Rows from block 5, named by matrix and row number. Rows with one number belong to one channel. Each number is 500 + 40 x the weight over its row's rms, rounded and kept within 0 to 999. All counts start at 0. Numbers have three digits each. After the name is the row's rms in percent of the matrix's.
# convs0: first width-7 conv (model.blocks.5.convs.0.weight, 240x240x7), inputs 36-47, a 7 kernel for each
# convs1: second width-7 conv (model.blocks.5.convs.1.weight, 240x240x7, transposed), outputs 36-47, a 7 kernel for each
convs0.161 099:504518505566594532511556407618540467482456467469548500569527539535531519461526546486519460489480518476503513549490393512495522458496585482502461437439496477502520540507490428565455534517412531457452523483517575521433507513508578504463552507538460522529
convs1.161 099:441490516433462493454487551484601451448522461499447536481547507535474510540493473590451523495465484497517496533553456534482531497568464477509513454512505549501449527558524448406548566512457465505453529588435508528457505523539497447490489553486551544553
convs0.162 099:491495455415515406510511460434489428473501538585449451449419466502512488413437455525516469503539477526480507503457497530558480552531512402502497505459542443537518484474494471538574520469458468464507476429458468490484456476478436461481575418532484508491
convs1.162 099:546474521529510509514491606494519509428503586485509493498481480544568516493508501458537401469502541531470478514504434439550556468514497522581588469502540482469502493545478509513493497550530464449563507520471436463547531439482473474480470521508499538489
convs0.163 098:575486486487500393514553534436597535577527521480502555499517543454492508509456480484463517509450542531449496533515482469477473514525587471569502503467534512468542500453494414531568468551519424509449523558534496537504510522445525514503349536441446462548
convs1.163 098:490435480507552449506491575528428500519453452494448490544481444449544515478506453510582472498497482486516432466550510517528510521511454456524484622530510549523465511484546574585483522519500485532390509498431457510553526465479535534457466474487516502494
convs0.164 098:515504551476496445518407494503471525472484528445434447485419541426454495556466465495502469525518469554553461514499468502504472521517510542539542572468542473465516511516492459533434515557451459463481451487522531497551511508425489494538565490464584519438
convs1.164 099:556530470544449498533560507518415524503521471521550494516453444479520459462576497475399506565459504479537517500435522525469503499551498536479476430516519506487493507524495469517483512534481512492508473604537496425504482526419496490506549543414510502511
convs0.165 101:445533520504520533543517416472432456470585476565455470563415570550501444443462491520502517493520512484419454477454506548495443448501457450513611483486545555463425497514448470479523489507546476561514554455558510531479506483494558452555488472485562535463
convs1.165 100:478444463496419541570513444536528567454510532417581497484508374578537514454483553467474502483484506503577546499451519443452560486499475424499500521526551482459502497460465501509460490475500539509571499488507476502431567527448559529533521523529428506451
convs0.166 099:524544487539477428544502484556486457461442492535562555541478454509561578490477455493556537546523469554492503516487489496528461554483508518486498477506517517478532500521500453537463468519465468558454417477497495506529522409530485452480495477462444604503
convs1.166 100:472502532492547509502470506407478506542482509535465549509511538510506445552460412418602478553548460452530511567453493509500508485457461570506492543531494571539525525477489452456584450562423421447516449555430523530524452478426486577444470577533541449482
convs0.167 101:574563479495452553466472370544507447504544522497465455532455457546488484534469523460486468525495491447467467422547491495507474518496497502463487456589491485495512440595525493502506524440463533497480454558496416484581435527506482472463502566527454459476
convs1.167 098:471467574499477493547533497529496487469426528537492573554503536499457511468458456586478501520520485527435410526457554502481512543539607491525444501434478413469542508458463490409531454548489449468482547488451472451452572566526446538504510459473532493469
convs0.168 101:477545537477448493564559426473465484512455487522478516499480542518491466483417537563502552515500535503522545480501551509549533493514458513472564411503467559401519496468506528466606422564408434536510475496486461503437505502540501478481560569426492471488
convs1.168 103:517538523602524448478523502520494389519522500523471538471509568490475525466472494511498580469534542474530444461472466495489542505515492550459499508497507476505459490524520525583399510414492413490549573628501432481502558516539479484461540505510496478545
convs0.169 100:526516487492575521525547505466518473503516456437545495440488429459545528479483495444502509487506496574522498534509566488455496446480486508499419504568549491552472500533495505545513545505523483456508457495530520503419466518491544536496492540485477491510
convs1.169 102:453502499471518487485458469499387531497450480478435464425513510505522420570526451472449527454446505526429527523476486440439555541502413478526468498435564578447574465498472476481499523470407465549399553522612435530560518533531488490449490555481458516482
convs0.170 101:534548545530465468473524516467449472457504531535452438460528495457457517478448503511493434498557523508507562515517453538530555454505391476555513470508502615470443430500503507583436496529469503461499481468558493474476490430501570433485482486491446442536
convs1.170 100:514480537461536484450446429513524541532548458519474507498410473514471511459485482480516533509498521467484465543482501504578544463522477451507504572501476517479426518465470478466517516462547391529508510509468534487466513576473541522475466493448472600507
convs0.171 100:571478426559537487445405551570454435537484595500473507536461503521547413523492495465509548492459452436488502447598549509560495516527507560480474544467535506524480479466528503531441512512472550461498519447557528506469545476623519489500555526504533499493
convs1.171 100:521488505482551509476490473544536504528523463507411545505467417483493480501583456531517505551492541485473521454477475492449478478578494597513519524473493479470480466505513476536474477472577535523534576432464440420525444465529552533531503453473569520483
convs0.172 101:519468527534494501503530524479538532499473484481507500510591507494477580538503518508570517458579452497519540463530555464498496464526503442408569532551501552513516541427478551453486497504526430611593452503472504522490498535507597527498447514480526535481
convs1.172 101:533434498557496499458497562496416489491507544399495493542451480458452505507539407567436446491447518490494470463531489509492527450531583518553459547460460488472469530537548539605487514465509535490462548505453415483594445450455523568498576443477516505455
convs0.173 100:489434523524495579479487522495489507438491485466609541417461491543510507436551480503459489475491546424483579516542449527546481446517515491522496460512498476456381503492503483566533483501451550491504453503437550475500532567469521502499483476500492481433
convs1.173 100:499467490488479533515519432504483528508467495538473512501500515490539429632487537523490503454512542511534471466469514467438440556478529509431492429534557551519534407511531525501563475535536491531489515501541509571510483506435468549468523527498472465518
convs0.174 099:457478480539529486484493492510534521487465523389484502438472483548538539496556461535483520507479471470494513497452530480525496439511554518474495468497536369583554492498461571475583536436479441540570418576483453560552486516503483503490567539537479470487
convs1.174 100:474432542494458495522493493488533462492474488499420478514520605420466479518456492454530515468501524536534429427497496489544528478507470504421528465514461467485492521524515469496430477482515475433445559522576510514408498406504535490534555483440519509552
convs0.175 100:521496523467410608460483500426467480547434542429514468499518484488420468557504567504461486503495474489553468471533524533467556500483516434500502504533498499456524473433515497456619503520417511453566479446581428465522527495533473546431545416509481511500
convs1.175 098:496546573453547517482532498447478468529551500483484539488486505432502496479535525457537519492488524527528445527529481502501462538461494507506440482508526515448540533513500455475499472483496513416573516471514584471537512537459481485463482515556570534437
convs0.176 099:466507434539524519445488513479538491488473560533421569514531438557476453474533575451440551493411554436551522534441495590480454565529511568508510471455457525557517428468542543513500468464465539444509524501524465469524528500489533532517570540513498514514
convs1.176 099:503456497472574469457466500598476506503470579462432528501553540464467454464526549437529608473441579483468479460523515513511476516512522433462509515514583470460511415511503523546532509522457512502478433436577530502549510503426471507433440492454412466474
convs0.177 099:446485556465496547495434480515545463516557478497516503558547541500488536608497558462523499450400545527570541527475508417549555496461493564541516523463511539519424497519486499532470558406535500530492524496531532527440588492516457543482515504414503463416
convs1.177 099:497504554425470491452466512510522567450464487491544440554506474521409562521505508427497486472509485482539569618508403482523490436504540462495505473469541441546410463470468558560545527500483549544533516446489493494512494451529449463536477482488518530449
convs0.178 100:496459427469510550440457438480468514488481479502517516460540586471417442547517459507520496476513569494480584528521575542506457512561452578553479486515553571505477486353576442531499513498548502520422548453530537495495495458509499503508428466476466500516
convs1.178 100:549484529499573435472470447523524486641518507489482513506519494463579559479501498519512524543478471599517487562476534408465431521503460462462533521555515551408497501490536546464527525515542465482504515518499491458502476496556489481502524456493534537500
convs0.179 098:530443501625570430527539512500500456560520451493466576509550430515532534486515525513501483463536515463590562450473472487566457466480550428516483515475503471493528548527444559457480500551487513521478529447572445511513473511466549485489516468461487447523
convs1.179 102:498485500461485514445505476503494459482543544419466466482553488486511446476571562585557564520501519520542431452499491416478524452496539502491474504505439450486494544527432474484493521508471516419531508499469574595471557472486433495489508409477493466518
convs0.180 098:472504584490480546535479433496466466474521529445472500506495438515469519452527462506525515464492482493493487501455442510501459533519424509509454484509482518557464484541516495499538436521481526515499515525550620473457415432521521451358559472433448501470
convs1.180 097:533513494563450516532528496451600493490473559535464506487495481495510489519478550527532550465519453477500494542517537445505501468568477513530478474490484547469523487486499413527425442525547474482484491505528493447506530534497553494463546555459490528496
convs0.181 103:496473482488518558507532519486506460518557496478436527475487530488436564584522478518492483501482527517492492515498467573507462429436499533498455462430467431492460475501550500426512560462437471493559482476544512477535523510496477513493547493549497561453
convs1.181 098:490543508519402517496470415573559441508410453498475482478543512524523485506496523464558473456504499525536507565511558424500498510510443503544582544432476521409515516532470471491517513455406557522422474489528508481544463532554498459552495527440565509435
convs0.182 103:473518519495494416509498484572534495473470530543542437458465427467473499476496427467460529533590470508469520488521549497459457544516499489541523534486486469427524560466494484526469581525523546556495471502460503523500476494510484464501438431549484542570
convs1.182 102:498519510495534469523524543447502532606564535466474524467466486490431512442514505506470521522467564506562512487537505535419523483495604452464544461450487536457481449519521461475510492520508481401480528467493525609469469500505512563398498470501446488540
convs0.183 103:469517468486525469501484475427536485465461497512436570472490504420489564584534533547513569537532418471465499556481476507543549479481526523485529433467529537450465443546521485542604489528491487454592542519457575471422537487540441541487463442501562537590
convs1.183 100:457477445461503503486526492529396508458542483466494503490554469450491547458382570554555495481458484537502488511531501516452550459458498512497488504460459511562535539512571575523596540478490496475487594432531567476475419538500536544545551493515580520480
convs0.184 099:509425527486488589483469585442418485440492554481485511525478540587536454455535447464461524458481494460523479586509467491505475521485521523448513446441543443460538502482445470512497492503544553510513506532445548514451476455506493460478450496502523502471
convs1.184 100:473494517521524496498516465400486480431554478479473438510518460554517477467493523444465555494479549465576510506544497471464501518523553490460459492470518486618504506482486518491512528486489463522492508492497451483419472465466529423488520477492466516544
convs0.185 097:438512498552497469462458498461566445421419590449444477520492500459535474553466528525436508490565510446528545527516440553488447424505483503557464549518546481435515499509441470556491430419468488500462544487498521522503503534465464421420506455505479493506
convs1.185 102:530576509466499502420556475426471534520481437450521443500528492523391507499524446553473453512504496536555554496526518512489498472498481439452490493490441537525497482465552538489519497507509415547527515524519480484446555534431432534567528448516531408560
convs0.186 099:459512533476430425558513477527477491516512506508491481436441479597612496517482510533413507558430522489526515484552460585548465541483546546534473463576419537595466478522492516463509475547455436498459514539509471509473529540515497480554474500489531520480
convs1.186 102:429520446497508461477461500533551505484507478637508578501466524471537498517510480479517509519518563490519514517436517571527499524526535480551557462519585442508518548510535498456527497488523519523513471523490502491519558518505477522512487552534520521521
convs0.187 098:515449582496519490548453508497524551526586536514416432435502445528503488485503468504531447441490467521518453509445506478516455557452531484497611544539555517556529527455390513457472535572445468458568534529570517518491579508477493456508455558500512536495
convs1.187 099:563496456533504421472501527449481494572464470522531485552464555521516523480541482493447589550451489520445465479442493430500540444464506568500496510454475591455540511535502456445431538505522531558529503499488502519509539489505523408455552439498552449450
convs0.188 101:524480482581494540474558528533467585494458538531474456539576408502581481451455518489508557535509534482496547454515525476466504528495499528454470506470493501407482480471513486517548503462530463536438586466465505558573492508477475490513535437513530492549
convs1.188 100:458468527489501516580498488437502532418555535513574464473491467512495470430543521466529470503494450454504443524385487465435551485442668457488556460491523531554448474526475586484498486482536434517476474582503514490507449487492497471477489462507475462504
convs0.189 099:498489516564483531458472529531429437489517521538507519486490563484497492452537565527489449509498456555474502453511552521432496478498451528484487477500512531427549540462532487486416515515540550548481496510485454485481565494480440484499524420497469489520
convs1.189 099:485398415516506411521477523548544559546536511540481469446491481528583558500524473513531556447417548486449523438443484506532426489425512512607476488485460455461551439467535483420479499552437410549499534460482586494501479496523491418509436490576498453482
convs0.190 099:480524503527441567492481463421466503523432484581525499479502417475436469460576565465523501501513472559520478435544482489507533525583532490476530470410488497486470565483515391404514472512520508549541487513504484503464496504518561544432456533495512440493
convs1.190 098:450451496445467575507547411525579453487517513508535525472492498538515486519440494517443505488509537525483496517474493564474541520462458512488520443531548485539460532538473486466494527557520504563467446433523584480503554509548511536515538514504513496488
convs0.191 099:563552539567456416453497530554504465525541506581501527459448492467538553565462433446507585486444543576466518570505463440480463492481442532454489541534518567469457544494488518525508554564494463442478505566503489567506571468512492496477503487542527525475
convs1.191 101:555564502453490557485475542474503530559568515490574499524468531566548455497451538457478408499480457448492503484532566462506574486480566550524573449415543517545503524481450505495504524527454525478477461590545497539521473499578543455471484509442527466494
convs0.192 097:534457507518552517455458530480539508523471492527473498525493485517567588494529471528484450527540510514465466451515454495522538545461490518535544551483510551462529462504518482558466533539526482513516408529590502511476465509437476510480404484444545481492
convs1.192 095:495441469546509438584446485436511522503479492504533425515556555466533496473459389472527494503468541520537440506488519498587526485537577529492461474470485461486455484526540523485528541478568482477515549538451432509567463513511553390451472491500514554494
convs0.193 100:438523515544491535437533497516465516567479480452474479471521509512483488524478545457459505485429460547517505530517504582495458473512476533539530488513518455487518474432530446497466512466498516551483524511509505528536446486401490538538563432545470587514
convs1.193 101:477456527530473483563536407473454539493539548575525535499445495491493476459452546480496476524450510496527543530495459463475462498458527501531495525566574476464552492535519517478486505441584433507415481504530532503549512488453515509487494541454524457513
convs0.194 101:481391411575432482478491522528480511456472436502508548485456472491498515547469434496512492462537424512517545524519535466527577385441532519514592531521458503453433539519476512485540547469501513512550465425519541529527559502524529449476475500445512486529
convs1.194 101:471587502470542529512446518556510516467472558518543517511513547500506470537551480526533475520454517513495489560496464487369492443509515529515534491505500511569500453571513492489519544469508471419510488521449614585473479434430513521554554494547430493460
convs0.195 103:465491456455511554473519532541461493462512417470492477534506514461492507558497459540488390485492498527542545503521491481524508502503555459504516487503494458507520588591523499523448495514510487529539472496505452514573487488511438528441514468517479541519
convs1.195 104:519520465475574549462510492508511451549525496533510451546523569407489470529481514545510520534508552464500527474478558453500465573511456463486424501476525476514550514513511535429461523471466475529486508456505517579459430452535449527406511539539457542432
convs0.196 098:532506449522534413508547505502478460443530541446562456552428515488544531499522544608484467491488527497494444461534418557586503552451484463528437497462521545488516575423452579525470514511468467459506445541500594460477480445527502391580512537494505481526
convs1.196 098:534495521482480559470515543480555515544624490539435548477492510519575546526482501524495489544453499526523528517506447523445519480473508457564521477494554581480465482546549483431492534530482413525551450461511444532517506512429471508501469465515502490542
convs0.197 100:426526478494525574483506489550549508468476464487521536472472515430616493471525414527486505487446506447495495480449446424460528517506470514434528521424514467451540451529493484522501496526543526537474491511518522509531509505484483420526498500479479511517
convs1.197 100:504470559431487493478502553451484464490428494516469560567505527531486506462527521498507502497493482600518538575415469563550420521455517506532467512508467481514461487504511481424470529497478603477465526468591440561455507549494495458519495466527489414534