From a checkpoint of a small audio embedding model: 26041 training examples.
Rows from block 7, named by matrix and row number. Rows with one number belong to one channel. Each number is 500 + 25 x the weight over its row's rms, rounded and kept within 0 to 999. All counts start at 0. Numbers have three digits each. After the name is the row's rms in percent of the matrix's.
# convs0: first width-7 conv (model.blocks.7.convs.0.weight, 288x288x7), inputs 224-237, a 7 kernel for each
# convs1: second width-7 conv (model.blocks.7.convs.1.weight, 288x288x7, transposed), outputs 224-237, a 7 kernel for each
convs0.163 101:536525505515543488521516483516478547484471512500527513514457509450522501501481496526453435457492510545489546532535462513486474506486483488517539484482506536517526499487492445513524480501510489505485472510482492535451483485467493479506518515508497487482499499481439479488518453454480505507513479
convs1.163 101:493461500503508538519543516499480531500517517483449516521520526512472516472485568485497528497484515501484509525501482496531507499485497488445478511480522491506491489527465522522423497526496506489484488504446544490492490478512524501506492488470537478448516518476513490502488544543466513479538476
convs0.164 100:506533488483504518517513506554486476516510535542506509527486465489488471514500487507481460498512461550486482510531479554469506505448546489507516543450514523495505495505536473478521485473508466481483520491546471469510544517523490471499507485513453552497478518466494440453481544470502517482543490
convs1.164 101:500534482475488454456504474499515506479516515467501502520461533514507473525528499498499467487507520512487520509474473502484525475472491497489468530486510448472514490494518529549552534490482483492491498499522500497468507463516511491518491527496535496513486475472509493499494508502454529467504480
convs0.165 096:458514518526520453513556498514507494483512484468535530477475535477479505493501502539516496472515519477527469468505523497465485497482462502490542484544491542493494501507526477529499508497515491470506516509532451528513476500467498513484521519478528491530531445482463516486527528446515524513448467
convs1.165 098:518578519469526512478528483496496481472495480525517460463515509506466501469544498527508529472473488479479497515521463496476485464501493506501508490514502475506482540533506475442488486478517513484506491489516471532505504526503501463494518425537463514498461516470551492503467534494459465524535509
convs0.166 099:438480494508494550448498508455517508490446483492487533499516511485538534503540519512488490488514481561470502449537509526508501508506496492508539531500500509475523476476485466432511447531477494480496515514518520498488482487470499463518490503492465497524457473466497519473536512529467515491508511
convs1.166 100:516440510525477482479500489521498536532479523503491448494477490447478486516460494520520552503543493517525512496509519535496533529481491529499468500464532497486511494512499506491517488486564505506511552497480544495491473505510456490476527495558475509488480468466506498510556482439467500472497529
convs0.167 103:501475516513522507530503522462515500453509465528487496568530517520496474534476495491442501492472527540542494504503557488513511541476488539482482488480466492504503486485504472515486499479502514481518514533488510494492477488491457507520493509498471530503464482493472481460516518510529489496472483
convs1.167 102:532532524519531477537507456523477529499498509506502508491491515513493493489502511454537502476470500483461494472504500466531491498524494495498510505495515482483466533488551495522476522502528454498482497468453513507489453500480499471469477495508504481522513526502501528524528504466520543519495487
convs0.168 101:510509506504498518473516480487450506482522505458522467529447497486492493510444519478489497528484474495508488511482465462502523494506519539485500494484475502489462537511525468519525543483483500475507498489533503500478500509498511488482538529518460524555473525448502476524540533476491490510503484
convs1.168 099:506518506486471461514498480523526520511497483534497510492535469462479498516512472514494481542512511509547476507515502506506502494489523510455494540498546548502503457555478502529506484524530504429506481521488525487488532478504535476478450532482466526494513500493465474532537525517499546547459510
convs0.169 098:545502531479491469492530507479484514537534528539466467491475490520526503512547487533499499493467496522483495452500465520521450518543516505429479525489501516530536508518456515480502489527518521485473489514489486512527514492471546501477516513550492499507499519485488526486496477485515525460476512
convs1.169 100:482515522472512484509496451514527544491533525513490471516513583474524527496474467478514500490504508486489509487492510530480450490497464483491487518494450519533515473493516525534490484494533521475527540485481502483507542519458514517526477521481517536525485501551471475514464493522479464523490526
convs0.170 102:504471462525531528487494554473510541485497518571477478530507508536491544504483461496485523539568499541499464503532577505507489524513487501517504521489507517487494497489485497508550525474538483499544467530492489507536503488482513461500505555502460500515533466477551481493510483489469478505573471
convs1.170 101:495505488490515508500499443507484520503475535522520501463477480502516491485496481512486486516515511513479472514476529494515486520489537497472487510539494512469510485528437518490475467553543455505480565484493503511491512510475524508488457459530477551497469430512497538503488489460512524526519533
convs0.171 099:478514485483524486474536479531490500496515482540502505485540521485472474516497541490495521483511515544455525503510515484491431501484513478506483468488476479512465488506508519508490463528515582448470486468456455503471484441536477524493486507495481533494500465520502498507510536536524486491517503
convs1.171 098:515509474520483488496497514504516509569466461478477458501520526504483501509489501517514522518530501467522536520454492496545455494520486508505491501497473467441474541525519518485519493516504533492538501513486512503461526477519472521516520572502533489509457511499521516512507490536495532512500439
convs0.172 099:505494475572494468525513531498518505514478480507504532512494528531503493466501526479501464513499507545489545516485520512566502516508490488539509501527476512454484466475500524537471489512502500516465452486434505501521473489450488509550445520545513509501484499535495541500486513480544507535445473
convs1.172 102:495490508463528501487539464435471542479529516500498467464525508472490540529529506489513520535529511497442444480503536518508470489499496496516514478505487495540522472478506491493500514511490443539483535505527492514517463483484495510522492495440437521504522468511497494475524510513510525487499495
convs0.173 100:483537539510510488520518498530491536495492495494490525497511477503498522489504506517493540513488550482478471488491509472477473510504442512495530488513490526574484480453503477504501466503528476516498474464465477516472483518494496504491449512476509497525502457544492481486504466490470476484511508
convs1.173 099:504488515487462514492454536453551456513474515500489503485508479472502528509484492516508494527529500526440564436496486499483538488494478528493529517506507474496513483530513457467497484502441488488527488530463488502517492500521482527536474498480533545460489512498472521464548521493515534505517513
convs0.174 099:519527529511532514482488510525530496496495511538476491472499492539474453471513488496499477510531523508484476502495522483527504530521500483535536545498499460486488531481472532513458489497507509498491495502491505502473485467549486498463515500526535479557539524510504524535470496497493478489506496
convs1.174 102:485469527450492470488482497490503478481489455519494492525429542507510480473518506525501510542491493483489481500475464470562480488495519500504508464460519497515498463523500506501480504502487493485525491493514494506458474506520500492483495520490468477509521525559514512485502509542466448533522527
convs0.175 102:518504529527517528487488512453528498464471489489541493523489511482455481496539494477542514519520566491515521485534513497516532511471529491467464517528473516506518510505526471501511518512526506529499515439525522551494516515549476476549532503479522485516521541508512524503478496506483475504486458
convs1.175 103:531512531497452541529498503518492506491502450477487512494507483520519483494513496518482464501476497494463519522542529495559491488517506509503523474496518481469546512445492461538531515525514453480509486486463468498510533496427563463491524495510482452474503490466499539567464474487464491543532503
convs0.176 101:521551471533477515491513501480516524490465491494522521473513485485515479523516504516433533471492514501461522486492530512471477517475527442540465525516431480492539510542505509495491486494493461498492527503500517455479498443509509461500506524528525498504458463484501530462468500487543479509530481
convs1.176 098:491490464495522504529514491488486540526486547488493499473473472505510516501519488497486490502483514485514510489538501469461497526508510507522516498501470481569480557488518472488483526492482484486500475486493499491557561522520501486465556534520454499515515525490498472471523498435461507482490517
convs0.177 102:465512526511500515509490513484522550487496512479458522456500514522465527465494464497482477499513485466507512466473483513476528535516504469521477531495503524526523487539501516517461517505514523457508508485467548477495500462501483477514509535464495512504519500479526508546513509503507473525504519
convs1.177 104:492465468497499477467492473476533519507478536462474509504513508471476495527479453518486509421499537494529516539482487512490513502535505490514446500487510483484520500560521534493547525476529516514522477539464500466538492525501518527455495530498518499473495488468483480507453486582481515489504454
convs0.178 097:490549493517528503528482491536468503539519483451510460442533493512501535512529521480493490469442485518529516517488471515501499490471497457547507509476543513477489509554468498542475468502524477488467495494458529489512461547514509510518551526520542491467510512486479554485502521536503491497475528
convs1.178 098:493458522501486546487518504489504538453475497500472513509494492521475508499484494483487535496513544481529519497515557521451490510505484515500496526511520504538476498474528513477520496562536474497491493439474505462482500542531502512503493522477541458531540471517502503539478538483547496507513461
convs0.179 102:482516483462454496493494451500556513489471532505505492491433495499496538487491490475534504474555501455515513511515534503494509540455491513492531498516521487511536493549519509510530498481474504469487528510499512485504492501473492479503453515512481505508510510447524529499512481486460507473529510
convs1.179 101:486492530465462497472503542482490509539485487505515493491486505498494504478527514465538508461469544495503474449484525447508492506495516479459497469458544495547520485473512468480505517514484554497530499554471510487491531468513499483480547539495469552496513515560509490468531539471523506534537501
convs0.180 102:492524498522555524463494516523495512521514481512508500484508511535503514517530494482513513478518514473474548451482504540527545484486483469529520475529510547469481489474496471499511471553514526495481535487516525521504495520457499501489474493528487517436452540493476495453506477473491517437512475
convs1.180 100:517497523506527477523500473466500506473497543520517523489507503472475513461500499526490516451492514511481498462487524540481488501491560492456521539496491525447451467517485499502534477494515472519495479526530476482512474477500468511532505506487502517466540495523537475490506525496472516439486484
convs0.181 104:479488530482440486473537502506449507467470465491519492532518482520468525516494483520529509436514469481508505471564523505512514531431548524511497505482516518540480506524464509527471506475471546500489493512451494469501447498502484490483505488457488491520564492498487499498486484500516482498474473
convs1.181 101:523470515508493502550529503491526487461474476490499500512511465539506489521533515498497474516507533531473459519508521524477504472471539487523504484511505488448509487514499478530481503522492517530488489534491520501514563494521456519512477491501506492505451484509498504512483499455527503494514493
convs0.182 096:427490501496453495484502482492497470514523481517490502471481524554517504537527511531509482469525499484508479539529534493477502521492524498549452513518462462533492529516505507550535510536508470457531538436535515502499469496494522480494510517469527483519475539518446529500535479497481504522443488
convs1.182 100:453512488528477491466494488524493442494526510516500507519529481506486513503565503512502481512505439506492502511514477497517512521514475534524511502516524499508481508480492473542478499486522482462493516502454505515497524525484520494479490465523539519476456495511467515511462515488465497541491507
convs0.183 102:530470478557485493494483497504509478570498555512498493502504516477521504520496513493476470502479433515528496500553528534486447476575544484504491560511470512509471533528487483495527491491468523492503454535456542525515497528515515479489448490500467556516515492483507500467563491492508515528530529
convs1.183 102:440495495491483540491491457508454497498465475484524462503503517494459528496497476491488525539520507545449540497459532456487513501486496520501454526512490464521456505497538513485491506526517490496504499502506493464482473487487529501528524536495492461492529508494484547502460549480538496481490546
convs0.184 101:541462560444491500496467515490508497487462469497504517505549531479517496494501494500496500501501495501472475506483490502514510529514480475484500478471514474511483511473504452495485471533495531495512516544509501528476481516467491538476518482499496540501510460496528524496456511495467482459482466
convs1.184 100:473474494511509521548509478495538496504538476539516467522510495516511483524461487479512487497517531496527453505481498495490512499471549506498467497470515535484479505545517510531495509541512517473463528478511509435546490482510524490502488452489476520495457477522485516526511546473479505479520494
convs0.185 098:516481538493498523476505533517503529498488515490490517490503508456522492496504560501544519487478521486462457469505539552448538506506452502493513462523502465507486529468505536464510563541497557522487475519477533477492512482488487483548491473500507497477505461537507498495520515468513503499486524
convs1.185 097:505497496519526471494535496518491449479514489514526543500500502495510506506512525505511502504511512467540551518518498495479513504465475563514468523478485460541550574498505507492531516479494482505497497527520495480542511474473509500511488486468531522488493438526497508466493510449502481528559498
convs0.186 100:550504533523516515459541457479491527511514536535481488518494462501479466496508508534498546465488498468512494468533476537470509497479512523537504521542466567451564525482509528524518519463534492502499509517488518470442526516496519542508457476476492500496510486469456509504449486518465485482428560
convs1.186 096:503446550489430495486492524508501526477515507473543487503502496483508528523497490487464530526493517507541496527462520467542543495502522460522506466550440475485521543525535501565489542505505541484500471494503518511479494524464482570475510505514423514485480503519490476468481492493480533541469501
convs0.187 103:499442483478522502494478515505507501476500546481496503468500514439520527482530503501482471502458499492488479519494442485531501440505470472527502542507479508503471496496487521482476531448449530524517519481487523514470504460501457486497501546480473471524474498510535517433515513463491524473464485
convs1.187 102:477470541489481515500468500478518477451501519516468486502503437456547508509511509539519459457508484473435509535507491510457500500545477529480487490524478504543511507527508498551537486532515533492543514482476510498502474519509531507484534518508491489499510531510497492519511522512504489498504469
convs0.188 103:484482496488516448486512486500513478511501493518560486505492489526592469500483464516536466492520478496465505486538498523478481474500507512456532526455494490515457512491503446486497503481521494499505509473524483539464542466494483469470545535489535478548516506500517521493538481481510493516493504
convs1.188 102:545466505512470493494495507511469508513490501492500566474457514482537496496509489517513512490500467504516495468468525513500519501449486496475536475439474463506514503493504502479497477532511484479467490482481524510482536534521514509470502481448459478497493519509485507501443517487499485499491503
convs0.189 099:461460490521509477506455489510539507474514565484477510483490489494530484483531465511536483487494468483494515484536529497458490544488494489488541519508510531469522497485509465536513503524513485510503488475469521489542482499526526505484553516453490481498496496529494543489480470502468501486478522
convs1.189 101:531463492473554513498501472499494483481493464487504449487507485483504488525499502517478478505510534501495538496542487526458471490552512520493554488528515525480525546457523537440511532486528489524517518507498466484508511532506473489493495505494510452480518450490508531506533464554496513500509548
convs0.190 099:520540524493448496487514505456514504518535488440509479495552497475547539501530522504536475499563531477444518507509507446560533504513501495504528511518513483525548537510532499509486469517509507428474493521507478551509504482496482493517528508515501444519539502462487457498504517507499471439505483
convs1.190 099:520478495501506499545452474546456511457470505525490497520488491459480484508509507484522494531464477489530526502476478551509487514475479454476490478497449522515470497523540521511490488485492539470514491535512514496544496515497502489512504523515511478533526544471512527514464472503530508499471503
convs0.191 097:475534526499510492511514499514515493511504503535532504471486527480489465472491499503456498450535442510510479544491520466548461510514507531528507500519516516460505532497514518520480494541495498485521525470465459483528511526519477545530532493517519470507451483508451498539478476493439505509439528
convs1.191 099:548533501516515530496463516528507488506515529501481491497506488487525466534503510497502503474487521483468536477516473544541471479503502484529526501509482489528491505506493483527480477501538515498549528510490508521533539507492541502523510458504470486513526510477492503522563489512535517504520482
convs0.192 100:506554495513478529464485513482484470508510483542473483533483550478460545447532490486497484535489492529499455459455497487473545456568511508519540478529519511528478513460544500511499531520513524444464501532474512494506504505486451521535441496499541519495562470565501506489515509517486469535507523
convs1.192 099:451517551524530507482511427499480513512491498512545490510481509525466466477499507498488507512487454487479505467498497494504496495477498503507581475486508520525481480495492538476539510515489531506481494501487520459495479494525475470513471507483514501499501495511526456550486519455486472500543493
convs0.193 098:474463510491490510481491488490504471496494529478500482481493503495493502519540470515521481506501508491532536525484523464531513515465496508508474546501490495514511483501469428500496502456537506527490495487540494538544492484502464490488557479546484500527506542470518498510465487487518523505503451
convs1.193 101:470513520479553499505557440468505492519470576513531467548468527506498496476482500517500468502530503488491505525481493472493469480514513478479513494474521461520445516502506514486465539525486502475539542506488496485503519489515480522500518504516508530469514538516541493535476517497533451474524508
convs0.194 098:512530529506457485530455508516548511506495498543487491507521480463458520510500514493476496498449490488506450514474536483532506535479499478485518461437477482515501467506503514534482504514556503497516479572507509480492499517508488472517537464483484488528528494507487502476508479547520437471531495
convs1.194 098:525541494477479511454492509506495482521525506493458478512503484531514538460529526540526461484481523508461481458489504497475528547465481497481540504458470459515491496524546496510519492510515458504528519487513484495534466510485509500506453464492509491525506510488505502483470513514492492536488520